Rows from block 2 of the decoder, named by matrix and row number. Rows with one number belong to one channel. Each number is 128 + 32 x the weight over its row's rms, rounded and kept within 0 to 255. All counts start at 0. Numbers have three digits each. After the name is the row's rms in percent of the matrix's.
# convs0: first 3x3 conv (decoder.mid.2.convs.0.weight, 256x256x3x3), inputs 16-23, a 3x3 kernel for each
# convs1: second 3x3 conv (decoder.mid.2.convs.1.weight, 256x256x3x3, transposed), outputs 16-23, a 3x3 kernel for each
convs0.44 100:059121089133107104110099127141122120131069123142134136158174145116078167148044097091144107120093147165163079184149090116165150130191113135101082130164240051163099134141112128126097176135108181080093133130067128148106
convs0.45 101:141101140146142203174143126166132058122146179159178122065157085180153108138127086142157180125126163139170123182141120067091168157140225115074119145180156120195186085127138150127109149151124025178107103087089166150041
convs0.46 100:160102064184128114191074178151168161109157176159112033158165119137117137147105082146145113121091166071035090107071255123063148118125123125135102121126105152135092103133145141130168196098116141130108183142101107149170
convs0.47 099:095093109119081135162138141137093173107071168073124106136137161150153089113161159149162136156115157142183180090097150144117135093104103080126136147180058216177176156147091113154143189139092126140119153141140135085137
convs0.48 100:123113121127149062090161135109109088076098107171127199069129102102145106191164135151129113117128106119171089134160111112114167106180182152119129036170093109171188111085134135108125099161037121062087147084172179088121
convs0.49 100:097133131148136129120094128121129139153124092106131118143121126113092118098161183142213219173136128124132070086090111201095147053114115168139117143187129131191124121124125168157154146123125179119085107144205155140127
convs0.50 098:130077135052177148214179104125100125136087191109102174173095183084159190124182149147156176144123097120136121138110113152132124162094151102084152167116091163131144073152110142148157119162089106080132136199123158086198
convs0.51 099:122074107163140100127082112128031129104101141154147142146158116115120085130117074103117159191124103076137090152155089108099163090137106070095111115128156211100113053139160082154180161106099109100128123143109150117157
convs0.52 099:171152117150094107126099170108127115109141086174139178125164130095190161136207142096030116153151160182105121114122158092144101108167110106129125130105104083127138186099107127169131134110129090112085171141139152103137
convs0.53 102:128113154107102166098116094123122119121143110143088103094116120129128107138136127091125106113114118139082061126131094164087122082106135104101146177106148126094141141128121070169107162148130069164121084117132155129150
convs0.54 100:143195115187158151153135131157117096180104113120141153136107118105188167134081148121148097123132097219079121099140067127160145107132125172175131098085055129186107106109119130149166174107139100090110129141171144118116
convs0.55 100:107120115081158175127169129155090079173107157116089098163193131136092042149182164157110081142100089159125079136130159164094158115098122059134190105135133144172170140112144111110131140081090127089115097103099106165104
convs0.56 099:153145185181148145106126139146077135153141159097078140115159156155090134121122147089066163060153135096188159110115053170068032114134118135087118117111157118129144084156094064157151151053111148134129136132103154187164
convs0.57 099:137175149068196126165109097154117077101091162123142051151092167135072102091108063119107157115131105101128176139120124147168119070142185104127119110117144153106106133112163090154100129066167143159161120170145144119153
convs0.58 098:092143101126135139099107123093023123112073077123110106071143123060155143121088135122151116114113090065131088148148134159108095113057171115151162170120132075097182172151117161161124120174139198124133148165191099106145
convs0.59 104:171101134107138146159155175114119132072104129108154176128110141117132078098112140121105131073155116091124150115202179123087132084090146120173074172188131162113113183171101179171129079088134102175092085127100143138026
convs0.60 099:194096164164216182060142105125129035136157098131115129105156179124153181135115105137087118163202128113133154151078093114111141105145137132201161134090153148132146158092131111191134096173109146166112113063121119177109
convs0.61 100:131126075155117168108131107151135024146130092156126129125095176162118135157131163104089141090098143174141135117058093114146140139107139104109133057136165122142081087165158094170161134084160139126148094104070104082181
convs0.62 100:074142050216159118100114085123129144126165139137110071137172138152120109137169123095138111153194141105039098118081147136148071148171135098077110141139157093173159116163103114136161156144118157174134112154120140137108
convs0.63 097:146054119146112163149152160145093086163093143088074187098109130115155180062127163144124113154161129114180165121097120162163089184130057126113137158177140183145126128166130155123141111190091161142083140140144107112118
convs0.64 101:111158089148137099162128144164134119124133081153069084115153130124125153093116148164114112142174071159101038121142103150129134143080143149071148137173111151089119075118096110145135062095157123142118125135124085070119
convs0.65 102:123105148139080117117140184130120147113099099194130144173098080111135149161191183075120175122125115119128084054085161161100126070149097129123112110177129109173078136117116087155105153052127138112126120133165181139131
convs0.66 098:142135108124087149136137072084117134145131174195138146093134103125161130025132152131115187102097159127133099182104142114074116148099137153110074182144172151153154113147079074139091125154152117164143128169132118124091
convs0.67 102:134190138157134148130102103169162149089179107146201150146029145084031096125122132123138129097191168118087120137086118144109060110134120108124112105136127194133115127152133129118114068128126093167154168108185077157163
convs0.68 099:148164165120119141080112142159094123130188137131114108097137194110099130171153091076089142124114152195110115125084143055143163087089109140098093110069079124134128069143167167118126121154125127145146143108163101165126
convs0.69 099:141118084079169085120112190104119145133143116115117096137132169163112130178147082136158170159156147118131125115161080178159154117129156114144174142104183105115087129097118150069130144132185098193121177133118141112131
convs0.70 100:116096090133158089163087153180140103124191114125128115148122127154141108180113163109129119107131124127142119120127158184140097154127107104110149189096171148075093132134110077114127118148220114051094144115149138158130
convs0.71 099:114176092093138145126093136186151107132189110077131138143148138092125128128136103079127101143119127082162118127141072127145099103171126072083132135139118159143077112146161145056166172097108164132159158085124126084093
convs0.72 099:149103129116154139134173108148137176091165119200070117151104126112151064220122090083135124194138131111136102132110150129087095107142120135165127194077158125066121192139128087060143143144152127106131135119164081179177
convs0.73 099:117159148112119133072186155121164193131094126108152109123102096125106183148131110134153101146175180161108098132151105170102161120121067181090149175139128187125089150067189059105116140138085138149119161131121146080101
convs0.74 099:126164128127151129108107145133077096188091125127131167119101147149127131100193179139126155145097109158196184017120150135157072102110150081061163176165098067141119162107131135109151138162108073156124132118121122105128
convs0.75 103:115142159136119137087137143141079104109143111106172139160162113149066067149166125183131128137070157156173086125119106137153133113043097170069141140066111121126132127118122104079153160093139115124094093159083088041100
convs0.76 097:088196144181099082122148128126158145178089091178109159130120097128138116156127115160118129109093067125107148114134143183161144141131091095064140125109120126130157152147114141140069142155119125108115092170131096127141
convs0.77 102:151169087148156102129164119101095112111131144112109100153127142108182138112133145058124133146117081085110119143148110146090112075105141136124085138150131154102117168139140061069063120152062120093171134111158122130144
convs0.78 102:088106137156113103153110100083140145121155145121126091189157133105160139120135187129096118108112137158122155118101133103146106128088167149099175172141146074135120155096136161138131129117118141165137100175119148151116
convs0.79 100:145042142134139108096194151164113100101159159149097183166126086071119114101103132155174123112124103041126169128142131169119131067206084134121109118108114124138128149140149124121169071128070179087133125164102085102199
convs0.80 098:133188126138145123102154103107204113071157101107129096137081078147130181126099081187130087102150103146127121161073109122100122119103059157165148170122037118111176139094146157121130157120114136122134175085172135124130
convs0.81 099:116119228124165091154150053177122156080112087154111146118134080130164129090141164138148080112127061130084130120076126134130177056129128077197107125128156090113124174122156153206113137102130123097132083143128150137100
convs0.82 104:131105088141135184140114095139177121141091178109108081080119136131104132113103121057105158120110110057168070157181139098112121126148124115131125175171150129115155143139128103139096133134145106133151159145091129124111
convs0.83 102:157166131160176140099147110090130127146133109139191097092153112125128094171128166123044161149121112116142158118138093139104115113130102127142096168096151161149128136163122142129114140139131107094100065153174146129128
convs0.84 098:130116136173177120121186095100162131096132084085097134210150101126206106030132129127173090084154156131130147167117163195164099089174171170174177142104117081137124102173137163145085152173129134152111120174147015111124
convs0.85 102:091154130166145148117147057102116166127136133109114131149119138150046119150070131107108115149120133093104130054119136117141132148115125161097114129145139091070111166109156165103149119181156122034156083147141097167136
convs0.86 099:115121131148114146099083181163062192167151129063157186136159100113113129127135112097134152042134106155093123109128067105138150114115125105110113117104115137163091146150122081150092130135091187139088141093187128162144
convs0.87 101:154176095100172162131153167181168144084135104131146128124148151121148112134150061157114104096148147071092144133098139163074097100084092173139161131148145190125108111119105081160127086099158147114048108081129082132132
convs0.88 098:126091139096108146196057147111095094173104130118165161149153152134117103095106109117139149137139132076140095135136123079091092155145163142150122126063134099085198146139143109158150146107144190152126140175205136138156
convs0.89 099:167139095191116140155106113132111162136183131163151113142100102125076143103174101139139126110112090154084174178131160160142115133122108117141116134147166157138096183090106027068149146118063156099132128141132038179136
convs0.90 101:066087132107071107152127046084171122118068123138095125098137067063107139038120114160123124056148119203108117169119156085069125109108105114158150185185110130179154104045225083117156180152097106132120128166105136103177
convs0.91 100:107209166158151154130119114157077108125093140136155130127131137160147166128149141173123149104148128165132166167182139149129117087132119142185122133102070159119083106129137156159180139196143094129127197090122139123111
convs0.92 102:139134129086130137111138135135131155113123072157131112087103130154141144086136114095115082136134075059169112085106180128082113139155105102168122136125109134140070100134135168110102146152122095126118121157155147157097
convs0.93 101:141194085121122157113137090135153116117096139119068094140151136109147101117188159159227101097144180057137138140161141134154184138127102106112143130054127095140109098115073171141113132127138139129160130162147109122100
convs0.94 099:088102088134147092113126119120164121073115149123098116108083201129111140152130116099117152112099110127111121163134103072170120143056160121126124148123130133184153119139114126147169107101079099131094098160111120117147
convs0.95 098:117170161079118155119222119169138106154117117088117180173100187076136178130116119155082101111120150110121167101137139074134123207090099152092074144158131156174125148170108135090120102127151073136126152167148158153115
convs0.96 100:175124163152162123100114068092090170146143119125101116154073096138219151133150121136111189124146130112149101124099124160158110128059166178111109163157088130076128156174067138135137191115160148115150123155158099159069
convs0.97 101:156123104119107152122129100121112112132110081110186116161141142113131156118150110120156130150138136142132148128156167168163159098082160129086125060102145133087134131126185116087190136166090099109166163090098141128075
convs0.98 097:121160122177091114151092185088150097148137068129089102172160158093143129140152113072167099098155165110126198181098104192083092154131175140124103156156142102141109078151111078139148126186123125175098108136146121116129
convs0.99 101:129126076125189075140084134144170071139171125123197121116136162185111141141180179177125121143117139077146141124088114066144171151165129148135107136120171128178169096109136115098107154205067185116108084094114135195152
convs0.100 099:092076153153099133159109204097086118090138132085123141169136090143110145104149087154193141110126157128096123138134098160093183103149094137145118133170102112170124147224088157147143135193216156114103174145166126127133
convs0.101 101:111156123174124132125108182152132164092139130103154137122106100104125109126173094118188121085110108103194128169135141163145148127107144120178137118155171119102133139112160136127160173106167145137169168191159106092083
convs0.102 102:124158134102154162175172139159047146103151112108174114122064122142187144118194139119113034165116128113126089142118153123132154096090158132141114158142163153159191072085071118173103145116079137114116108180111111107099
convs0.103 100:090151109053146166155098081092151030124181161136193080096159075108140135114136176120180095126148073153122172149122108120162061093164144114125097096160151143137174142157149103113123162135119095158137090171148120120144
convs0.104 101:161079073163090075159151148129160114184101181171144106086127105172163127093072166101108086134098106111103075096128114140156086123177194149114157147129151154085107160098123166136117127116090157101155124095079124046150
convs0.105 099:138156179131170112096136126116133122123080128101138077137135190128161156131169125101151066162110139170101086138163185114168165151118119093103119020163147078100124189158115126171117138109138067088157132080118174139121
convs0.106 100:110154133113138138134051153154146191129092171122127075151155141114072093068128109043128137139153160158165128126121142138102146108141112123119140119094166128146076196118123163167070120195145134148117137143173109155108
convs0.107 100:142105157156143147113188155145128131088082131074148146126110149156112151123099182124011085156150093101099080165110075108090107052148116097164145175122157097106099107123120094153092109134110149146077117138107153080107
convs0.108 102:121137147106159100143160218130170129169128119104101111096092132081149132097108152089113019194099173133104121103172132141174144172179119131116176113141096114140145116131190112162129084138093126140121133107133119128134
convs0.109 100:143125108121153113135146106098132156097119072097143144137100166187143117114156112174113120134136154118156171104138130119126115065093141156151129130172128141142148142142080155143124141143078131102144171114149161130104
convs0.110 102:087099121094117084099082151139089141117097123139159116123133132156134045129121134136097156149065136135167130114090116098112117182091194154148065042103125096095210109115118100162109164160120139076141075090123140159056
convs0.111 097:148077140134081136128094129073076123118163148148146142118157137143114142137145119109135154107084108120174077100145161103139133171133137118129133120172092148094151131116110184100130102122097106141094096121170209127098
convs0.112 102:097172124131136144114064160124090118111201154142144095136132104139141039114096107095204169124145100128131125165178101100141160167121146150157134132165135094165127143115078117122110071091151094120186121114144181096154
convs0.113 098:117155146144046083155143131151106143140121188072136153131106105090108133065095141100099115144156089062109100173132121087153105076189149088180185112095069089074139168090120120175126088115125088151132133122115124134107
convs0.114 101:162156164128140167128096200122055119133145149169121116135085103139146180097097170105093117066117110137144091134068156104203149181101089172144148111096113074139181116089076171063119127158127159079094134116184141167171
convs0.115 099:082105141157116122115130171079092099108117102155121121138137117126132144138137100100077154125127088061126158148113121147116195140126067110140071092082132159143101137133096155127076147135142137174185139146164167140109
convs0.116 100:129156168171190145107093092088137171191143110096082133122115118143171084101155050051163103155082141148093080162123176147161129137109068180122146163173121181162152108143152101136152053137151130129116046134108161186136
convs0.117 099:134109093084136117158124118115147111149128109114151117165120116157138131106158101171148137000157145119098076129166166149114160124115163166064145231096163120129125173137114099090158131097134092089144170127092120164150
convs0.118 101:107128105098105130111086127066134082091100096136135129113162101155158124163101119133089149095090149095117178117124099141133125110101065136093102148097154140073073057151135143166155147148142168136125140073176156174115
convs0.119 100:108157083079154120089141121128188104135152148119120114155126148143169101119126112088178121133184159193214120198174132134141086140087135093094121109143195091101150127128123136155182172164108133141155158165103141125070
convs0.120 097:149141168162112130143107126179131144167136142131141152140140155200159092118077137152085090187170139131133090093141081087103146101118115123139101130103076092112133172135182190149101094164094129186154142119146160066189
convs0.121 103:093123101143094134128153146158112146132122132091146123087138111077014109099159088136086089104148078121170130083126105163116100117097186176104142152123149137223180080119111208172166094122137154122082168077162175149139
convs0.122 101:090126167124120124193128148127109082128144129111116138106071135125121107130151133134132111143088165230108088125121122094091128221142099143112063142098133161144141095130170144094095136079148123146132140080146122111095
convs0.123 098:123126131055101121133125123150109159159185095196134196242099134143061142168134123120100105147124105137095137105118160146096130123173095150172187152114145112119186115149083127090169199155101143155121128112110094093103
convs0.124 100:138147126101099208135093170095129162126120104098132080125109153177108122135125167181117102093143108175152144073155116115100107149135089134127206159238109156100091109139139128184159163106147104135165097111127151156102
convs0.125 099:131146061152129173134156129142096114156135206116107134135139104103162155107092094129136125103207165191151114176180154117160058134170105219123196121137123132114145177142155167124063142127117144162141130104204158160167
convs0.126 100:107104100086088126059125096158121112122132124153196112126163061137068097148044110096118073148139166110145066100137176084122130129102125189099118104097142168140155109131157110152110176179115182128156075125111094128087
convs0.127 104:122185134145101141129113169127101108105134084085107163111133168068127079117163104110130117081146096103152097117118140066080092098134139136169128107076071086094163140108131152101141132117049139081203118146177110127112
convs0.128 097:147142074171132072112152161141174146090146145114107153156150180111206141139114059103169155090189111115095167114117121123106148146103081129070149156139098176109133136122146161197103098130103114100078114144105154127125
convs0.129 098:104094104084142221159116095124141163103129090143122170115103095122146097084107169095141054117102123113088202083146169164163131053090108150112174166179179190146136101195137146134110138106143121149085112156125145117152
convs0.130 100:138163157146172131144128153161143083162127145126082147179094164170111158155141154160196144176147119112121106135150133107167079139162089087097114184132149162120088166092156141120084146127111133158141121165101145177082
convs0.131 103:161109153171119137114139159188150119116079119179164093087106149133077100119150120177167115122058150135107138135168175105139162134120158110152099168053108122182116138080163110127134122091138081124164117148161120114122
convs0.132 100:145074161125101146125088163117174101167083111157123114115114130186130141123121060135139144141188147167202109147152137162122121142120190074131145138095146100169100104071170041132125114128128084143131104137106106154102
convs1.44 098:124159152069118056081172115172138157142128103158133127134080157131199096094162119088136170173156119114110170160169110146147140140042123215129188165098107065092109088139174176089138125113100081113129116116156180129153
convs1.45 099:147146080168130071136112120115099157118085139123092126069106136096135113157133131089166144109078084082133149157143139109146044104092134107128122154166126135162127114142140152143129089155109132140072170139136122113106
convs1.46 103:178162113123143131135096121024138102112104143153172127148135153112149130188133134173139100158141107136102193147114161126198076182165171148126173131140145090146150108074149073150120108109174121135124103150108101113073
convs1.47 100:142136129154155103189134074141092145087149207099140135100099151124084116110150146128088104130068155119107142166166038058135097136101125115159135195151115131059135086098145084151107124119160125093148169147109127118112
convs1.48 099:089082117111143131123099087117092096119091056041067084164168116096081155138115117160114120142090141164142138122058124066152110076134165222100147129117118083046107129128062132137143128116148077142096140112144154121180
convs1.49 098:075076157170127107175153151145189163150135164122121112133147103173109120079089165159064134103125122178116124095114118145151143156177111103135097132060096102088162141144163111124134147174148113134109163100142103123149
convs1.50 099:119105104149127135143115126070075069140124118145085128143107129163148159126113161017157167066172139031111212144155114113136119116135055091158142146100117141070117130093101161073074175140124126142095083113147135198100
convs1.51 099:073108127192121103088119114177138138124158164148122128150164099159137205165092106152151082156125139136138121089181154135143189065181113134146151085135110127164144154080107095087113162101138141110119106058158162101152
convs1.52 101:194115173141153139117113081167079057105087126151102126099151135118125091183118114122186090099173169089076121103165135156182117189104099083164142148124130125055105096142109144097111063125134170168142179063138083149102
convs1.53 101:132120156113056155189144070094127045139149128128144148116083129149140130114140098190087126178116112138160080107169141097069127151108128191156085122104152124130144117093147173091155135107149136111145168160076154154149
convs1.54 099:158156173151122105180148164142121117128072118151117074103131163123158118111104147100142137063112151164156214158061098178110138128158150171107070091072039108176116196043122087160151136076147127105124186144167125140087
convs1.55 101:074184133170112094152034066126131163117128187175125168100137148167088076149135146139145137170130085160133149155168100127126132120096156113089112100154129101127092155146172129127112108089179113107136182116098140158112
convs1.56 101:198152163132136040100129132152112142147128191116100116112103159155150143115160156061128091144149142129094147093119150137072133104066086115153125101124114107141123171129117090155099107110144114093126061119106082100141
convs1.57 099:147126124099104095143149148172177105091102093119131144093177096139199126131112150151085139147112084161116120145123183103150112101119023125122201138177081119185117173118107078129137151125162127135173126122096117143142
convs1.58 102:083112153144129183148130094125098167136130078051079110128155188151068196133168118108127165059220182088147113160160133071132134184142098165085177125118088094148158121147110132112162130177167074165152141158111135204176
convs1.59 102:131161163074102098126173126156075171125139119037158123155125111095098115147161149214125116127094117099110126148158113095103097114184152098093124122132138081118134098115207101103105169092068127092144166217116093164143
convs1.60 098:071162128101088105133063118151176152118161146108119060185156136160135130159121149141114119105128113155087156098089125116111190114183157063060096100195166147167107159155140120129183134154160123090161186136060097126151
convs1.61 100:110137115113143131189095120138117099123193154089153110132137162163063124155075099140098102143138163132121153144128132080085118068119059158154076063112090106059099154138120145113108086163093115129176147092166117158153
convs1.62 099:121145128133097133099127109133031127197092133162088157135212123149155124094183139123116112085140179145113125123126126158174172164120125129136126132137208103100078120160132150069134161104116113087141135129103133123113
convs1.63 099:133093143162115101062075124149147092098130102172152120119122137152157126131171145131087108144113107184129098067145104123093169165083148134080130097093096113119140086110111102143162124158119088125141114120146114147114
convs1.64 100:062150129106150153086056122095041138141169158108098164093076097173163144096123106102139096083115121159126095104150090107122085151101124056142063177136186120179103172121142144174113160123127113173082124138146116179160
convs1.65 099:143075049089104094167161106171125126121098078161128152167119147099132053122171053170127185121160161109112176166118082145171142135072208139130125110129148179127117113101063113089123110063105129153161181117094087030136
convs1.66 101:081113153097066098152091109143095137088180161132182156111072114149062178102146101083046125123182159111091094056141154138130114084064163130101120121085137104140161166134131104156146117176122129097152067098146138158119
convs1.67 100:111115134078159158099145161072087145158105117150095098166112096103170140165060099133126118142202166098118144121135117131143109152149079133131135070041116068151165155160062119076137087178133176132149122142092132165129
convs1.68 101:134102138097103158082087119157130117175120107077162124155192136100163137087110144118143075158118131139135156156097118080088092162117168151068226117103104122159196133106133128133123095097087149154166107154134147120114
convs1.69 101:099061088123098132124137115133123091168126120159167131061162120092180047125098174036211172149127139172105184146122100134126095139111123128106177156196146088055091123113123142148101087115160176148121106134093168179098
convs1.70 098:131142155105078054097118154073123084116119095128187095105135092149103104153099119144122154124099119119112125116136164113115113138170128141182108128147165111144131136134103044180186117153131131082129062156115085096156
convs1.71 103:089149167134118144113173126134149102148102149132108143091139164126193102134120085165084153094097119148125110090114169167080240178203117116141116093131118108138138116085117117109045101164186113150161100125148138049091
convs1.72 097:107121105074110157126126086127144138202124169181188146150133098064119176067062100144162170141048130073119112148096141157140161189117149122091100082136143122135161104169090122124112151125104143165053196130080154107106
convs1.73 099:143132154088081183147093144137119100158136130107128191098085127113165162095164101163107095109092125099149148137109052119102209117111042152156143146107140118059112142135134175138113127184149109076136131170051105139129
convs1.74 097:172144161112124110089138086164157146133158110145126133119150119129142102142139089070091148126046102167129153128117083094119176142139138078047073084131079131140123122167091147124103135135149126146127110126053110209100
convs1.75 101:140141097111085083101112069115188156151168116213132143178145095105078162151152213120095169133153121131153164150172128101134110094177152114107183132182119104147136100090086109088138110146107172122255075131094121099138
convs1.76 099:090201074112148154116149139111110139124059155101167074115147144124083124086095092105126167155131099159060139149098143107107151119148184195115154099177170132061105167131154131159096142152119135169116095124085088133165
convs1.77 100:123183155156141100119116152088118130143062141118118145113128166098122174116115125110126112136156093123083116143140108083097113202123145141147139124132080105139127065069171075132091122133092175065147156133149105147162
convs1.78 099:090164101099111114104108161162063188103177075067101071145113129118180097165128166151127020093143086135064156095121144157169137117094153153167086164069081153094087145155133097126140125138127137103106093198112112085149
convs1.79 103:108143095100137179101083121096092113149119141126155141159132135099153106100116146072067076084137114110211139193106117143143150163134109137111157113143131068108065138127084138110125111184135107128116129122163087167119
convs1.80 100:183102159114066130079115121090173148112118096124125131064109142168131142119113143057127120120119118114158122147129108146102079091132150137122129081107129112137096122138152180110076160150154132140106120192062152114086
convs1.81 101:094094142136183197127153160086131103136136154105141146130114140170161158044114150150114140133116100102090066038092161108155114117174165186098179117120058113130115154120116072146119136164131161092109157124056156109103
convs1.82 099:120080116133172133128103116094122170152085134147089093083130084122156081178138123051155110121063144161115172129071105103156148151088112128109140122091102120121139093160135118140124076151107119181137135108116114131139
convs1.83 101:110120182138074120203167101131168093150069151163077107087150150067192126140175136170093164146143081172141205145123150109097128136188171169138060106100148163145126132141116144124102169087121126088114116167091093120129
convs1.84 100:163136160131136152127133073086118177078135171104150070094121153127132130155124106117155134090168106087132130122141140119146143124192137151145103154083130127128137144114124105131142105125095147100126118173147101105109
convs1.85 098:136197138115104177143158129081049220144126148148126093139129160144197157185145146115145140133131189159123150120129087121140119094124111114113166115116151155111121154154183124142116096096122052191082129159090122156122
convs1.86 099:095125161208163140078139116126131057127101103116150123212148150078073067139120065138157097069148144145136138145173125192161114071072127083109091152125153117099110095141105133121144125129114196103100095118079081122088
convs1.87 100:160144103117116095117100093128126128142154101105170105154133077138093159156153104126119146088095133128187113136101124090106122127096132174124187108155117140113138143127112086118100144177133167128068107143131101148121
convs1.88 100:104106129160124117184093183133060144164121168108117142103184109117102124120130091150132161140065098138104138130133073070114103137116160149136152077159131118084118139143140112137154079152161134109118187134144117120090
convs1.89 098:147106126142112145085079130180079116139109094113119129176217166150065152108168134191150140187153148123129114103111076178153124104171101154091095066080132192120120138173067165069112104148130177185139126124079061132140
convs1.90 100:062079138120092207107160172085100178109134132098135073140079136139099125088150129109172130097103121070053176180111144188163140122139137095067150144135101085121123144074133140073095157109151106107160107082088099117151
convs1.91 098:155140163155122121112095125091168106094199124121148114150144104161149105173160112171115139126077098102084105111058110113154119122108099107119098138121088115093113117159150117137126171128144113149142160145130120112204
convs1.92 099:105115122164145117134111092081066080142111126084145129106117077160045144106113094107102157070092112115141097140062111145135152120113119112128117097151074172127102121117074136108218159148087104076140175095163149082146
convs1.93 100:103146103115135204141136131109161182082196167120092162123166151105197110163056114133189130104121133173130139127096110139155145114110160110154133157112085096118099125127124095092154163065091151120107119136065148225189
convs1.94 104:099107124162048123176081052114174158121089160147086180100104071162154106132136162180078103179131134118147115125132122108115106105133134087124087146158140130209110084154161092090143128105085180107113133183096052159108
convs1.95 100:096172132158154093118128099142097143118096070100101178086092115096138106126125108159110124227116091132131132148119150145109098120114111153121110132052132135098171100155174146180129166170138145115111156171108153110123
convs1.96 104:087053104108112139138125168143158109195160187143136119107119125190092112154126091165139102098077183090169110105157131170149081158117064118108127132159114122113157119133139085099119118116137154140158154093110132160164
convs1.97 100:140163134112147073099134130173138138094182201171110180201100127144113170174052152156104143075150113135127106144093151092096106122174106130126104179059151097108173111188187105123113125137142120141107141108137139083109
convs1.98 098:087134063128124139074154105181105123185119112120091136141141078148062118079102187096129130147081100144123181109158210118122166089173149167168161163092120097155138149148145159104154131112106132131115203113140156117135
convs1.99 100:152134134146118166116172156128142133129154123115096092114136147116141164059119175088172136154136151115058126148089134126148180094077130143109165110121089223115167191138126117126091150102108085136173142082148178179107
convs1.100 100:087101165115142158122152117195120165151107103090196079188160128134150132105146138146141119097200110087112107165178204108046151104102079157094208206104130184163168158081109168126122148102164140121068080106132147105164
convs1.101 100:129131137147136138132155123195098147147106094124122208152134107183139167142071103166148188122127099160135153121172085087175124095079149166136111125121102143131133118160162157084142110087144125131150149130154105123149
convs1.102 099:117026129093121113113152158139185112144173126130121121081129187113119153178105093124113111132119152088121125176132156156097150170156117162142165109087174055086092162164229127133072086120142201094104122152139101119102
convs1.103 100:168164116201130114169107133107102155180047111150124192084105081142141165123162089126161147137158115142140133101123142091151117155165114235167190135103128164140126133125092165091133126098105112096177130168161144159170
convs1.104 102:077137140134074107092161155112138106122133100100158094118167114094113142154156111084168218165128133171176082162112127100132133117112098127132136143126148132108166167112148119105112157143067156134114109107145119148110
convs1.105 101:125116147098161098167118130121159112156161147136124136102096110171078119093101087139101136177164121085113136131178185091128125151086120165172115093160158115088083102141115086095155149133166134114124142127200200100105
convs1.106 097:096158099124176124120203194139187043094082199085128152115123154190126189126107128108125100131086135170126069128155117122126106062194119129104160135091133143113127109114100149132142132114116085135149131076162113106125
convs1.107 102:127161152143128122151137131138104086145133150160151146125183101130167136143156135090132167151134137116157115092125114161131104044194155124092191120110101078107068119172139114178140170120078123131115063126085154144063
convs1.108 098:150144110135150110114137123200107113155114107150150172127126082107121135096128113141101135083111123116138128145133085224111129124127151142113202101157080135130161122145037134110085162097126148066104090149118110115158
convs1.109 100:139188120174158091173123120104124145128178208103191133112144090148085138084166120066144153141158206075117160084111138119112120155035158093091145097203140138122152140068128172108092095094156148111145076084149090145113
convs1.110 100:103164094154090144111131131111195178151088137113134157129168151169109122159094133085214121140096191136203195090136150141129139145140120090131111149128174102128146143129043087121092147091130140134127133126089118098158
convs1.111 099:180163104087112116166177149176103117097111123143138109146106171176103125115131115162137155138078091180149124112139107124117124115093116109119122117108171087124138155134144085136160131150127102092147119078146096111073
convs1.112 099:116139129139117156160135129135109118100124155086107167131128115161123164152138135147177153123105099149126102107110147135097191145081126137134122120136091135102152164156191114102089146115068167160084096143150165078201
convs1.113 099:128075085108089155175118194086047148129046126160178121077130169117131111102108089172073116142112099119127159141193079149076121093113147106112094093109107129097172145129157110115165133154081140120100132099133138149125
convs1.114 105:174152145106143141128104093112157196182123093110137140092132151088073166127159139143129112168166142164142165071135165139149133101121146120047088123112160206093132139158084136158167126146103119091175079148100123113156
convs1.115 100:142118196141144094096127135152172090142138132138129159160119114085092119146158148140116175120180120146046135150096155105143167092126130145140139144104097129116133124163082182098156218140180090105068163125136163130134
convs1.116 102:128146103087134094097050092152091107078154142120130155139125077123124146120147145175129118080149182066120164130121104155174195111117141118107194109085145105131133115104063137124117105142189087102114168129130182114163
convs1.117 099:127141146178103146097179115121178150169158166121112127153167110123138090074123113136090095165113164114185114110153131141132065147140099117088070053106097158114096153106108099127160126127138110144130167164105111144150
convs1.118 101:114096152164060127156103146167098120149126151159200167137087163112084108126121139179138116122111196133154154138173092146101146121149076096090102092093174139141106107154130122141117101122078162108175138185073165139157
convs1.119 101:209169136146118101152132120147149157126122140175155124130135182078094119119170075163094149118107146143056108098177100147145119125170078148103107134136112147116149123172117115123104047123136076120143140135111093097184
convs1.120 100:158115148143111104155148082135156148067085113160141134145188147193181106213119140132069116121164158126093113134133133109091135105148161128129145101119137128069137147139123108149078174090143157165095072125103160190136
convs1.121 101:092161077130092182075130136093120090168135160126145093137187093134150142091119153116133105064126138090164108126190131108196157134138131115136199127185112149133155136076173099074119134079144123169153158141137150073114
convs1.122 100:148107113121076122113136108160121153099115104086121127097097146172129127104122196132135096143118147209134139125068126100080129117116093150174183042121132101135169132199138114143115133176187161097139182125107102089151
convs1.123 101:121072178125117140098140134097117159135127125163122195183153127094129109159119156074098125121109131137088137065154137171154158134148202142179098171120158118081159111048117111159070125137130108131110158081187162150076
convs1.124 101:127158160149080102125090026085164093049121064104118142147080185177140136145124160166079067135074099140095140170174207159129141128110107144100153113103113169163132130092052106125119088094111162105149171125146122132100
convs1.125 098:090204098116084155218103153092109129097166137109126119116147136149161110104079142139142107155110172146134118155050175127155107060150157128122143193111125139112090125153136159186067161069108113040119140071127114126107
convs1.126 099:153078129124128160121134170101105123034149186141107138143121177150129098119111093131154140144131100114088101156135111143135175133129186136066177070149132107068163120131145125133160159110113185109100113131144152121114
convs1.127 101:161126091104106099123089117099113138142142136143172098127126124068091070178107146105114113120056113129073131144153155092110053092159142113199120124167172127072128183142153109110118160203087148144146122158123204121119
convs1.128 100:151125105181104151117144081157183173107138144125147043061097122094140134131155079156137129121192085127090089101117170108125166121157145093149150152203123163109124100152082135123084124117112122134139126190125116129165
convs1.129 102:184139018129119178160093051126125061116111141033079139151119139145119100151155122138058174162080134128128102087102125048144109163085137067145134099150104130134152093140155164081126165098144112156077099140180146115157
convs1.130 097:132133127105192096124135081145123070114127180126113112092123164096121179139102099136075121145075082102173082119131191197170087157141133146128166170127108164135073134142101107113140107178137095105130133149133091106160
convs1.131 100:132088193131143173150179105116132086131123149131162140120162122126096150090130089064164141137134098083112187112150087166077177164145121160156124168141113160161129109072132135111134174088163090135127131134136098163145
convs1.132 099:108182102157143160119169124142175145119161163157130176108143118084153167173115141090125132116132171066128175072146128065238158126150124081109084139149104125121150157144099157121083083109131125143123129164142117152147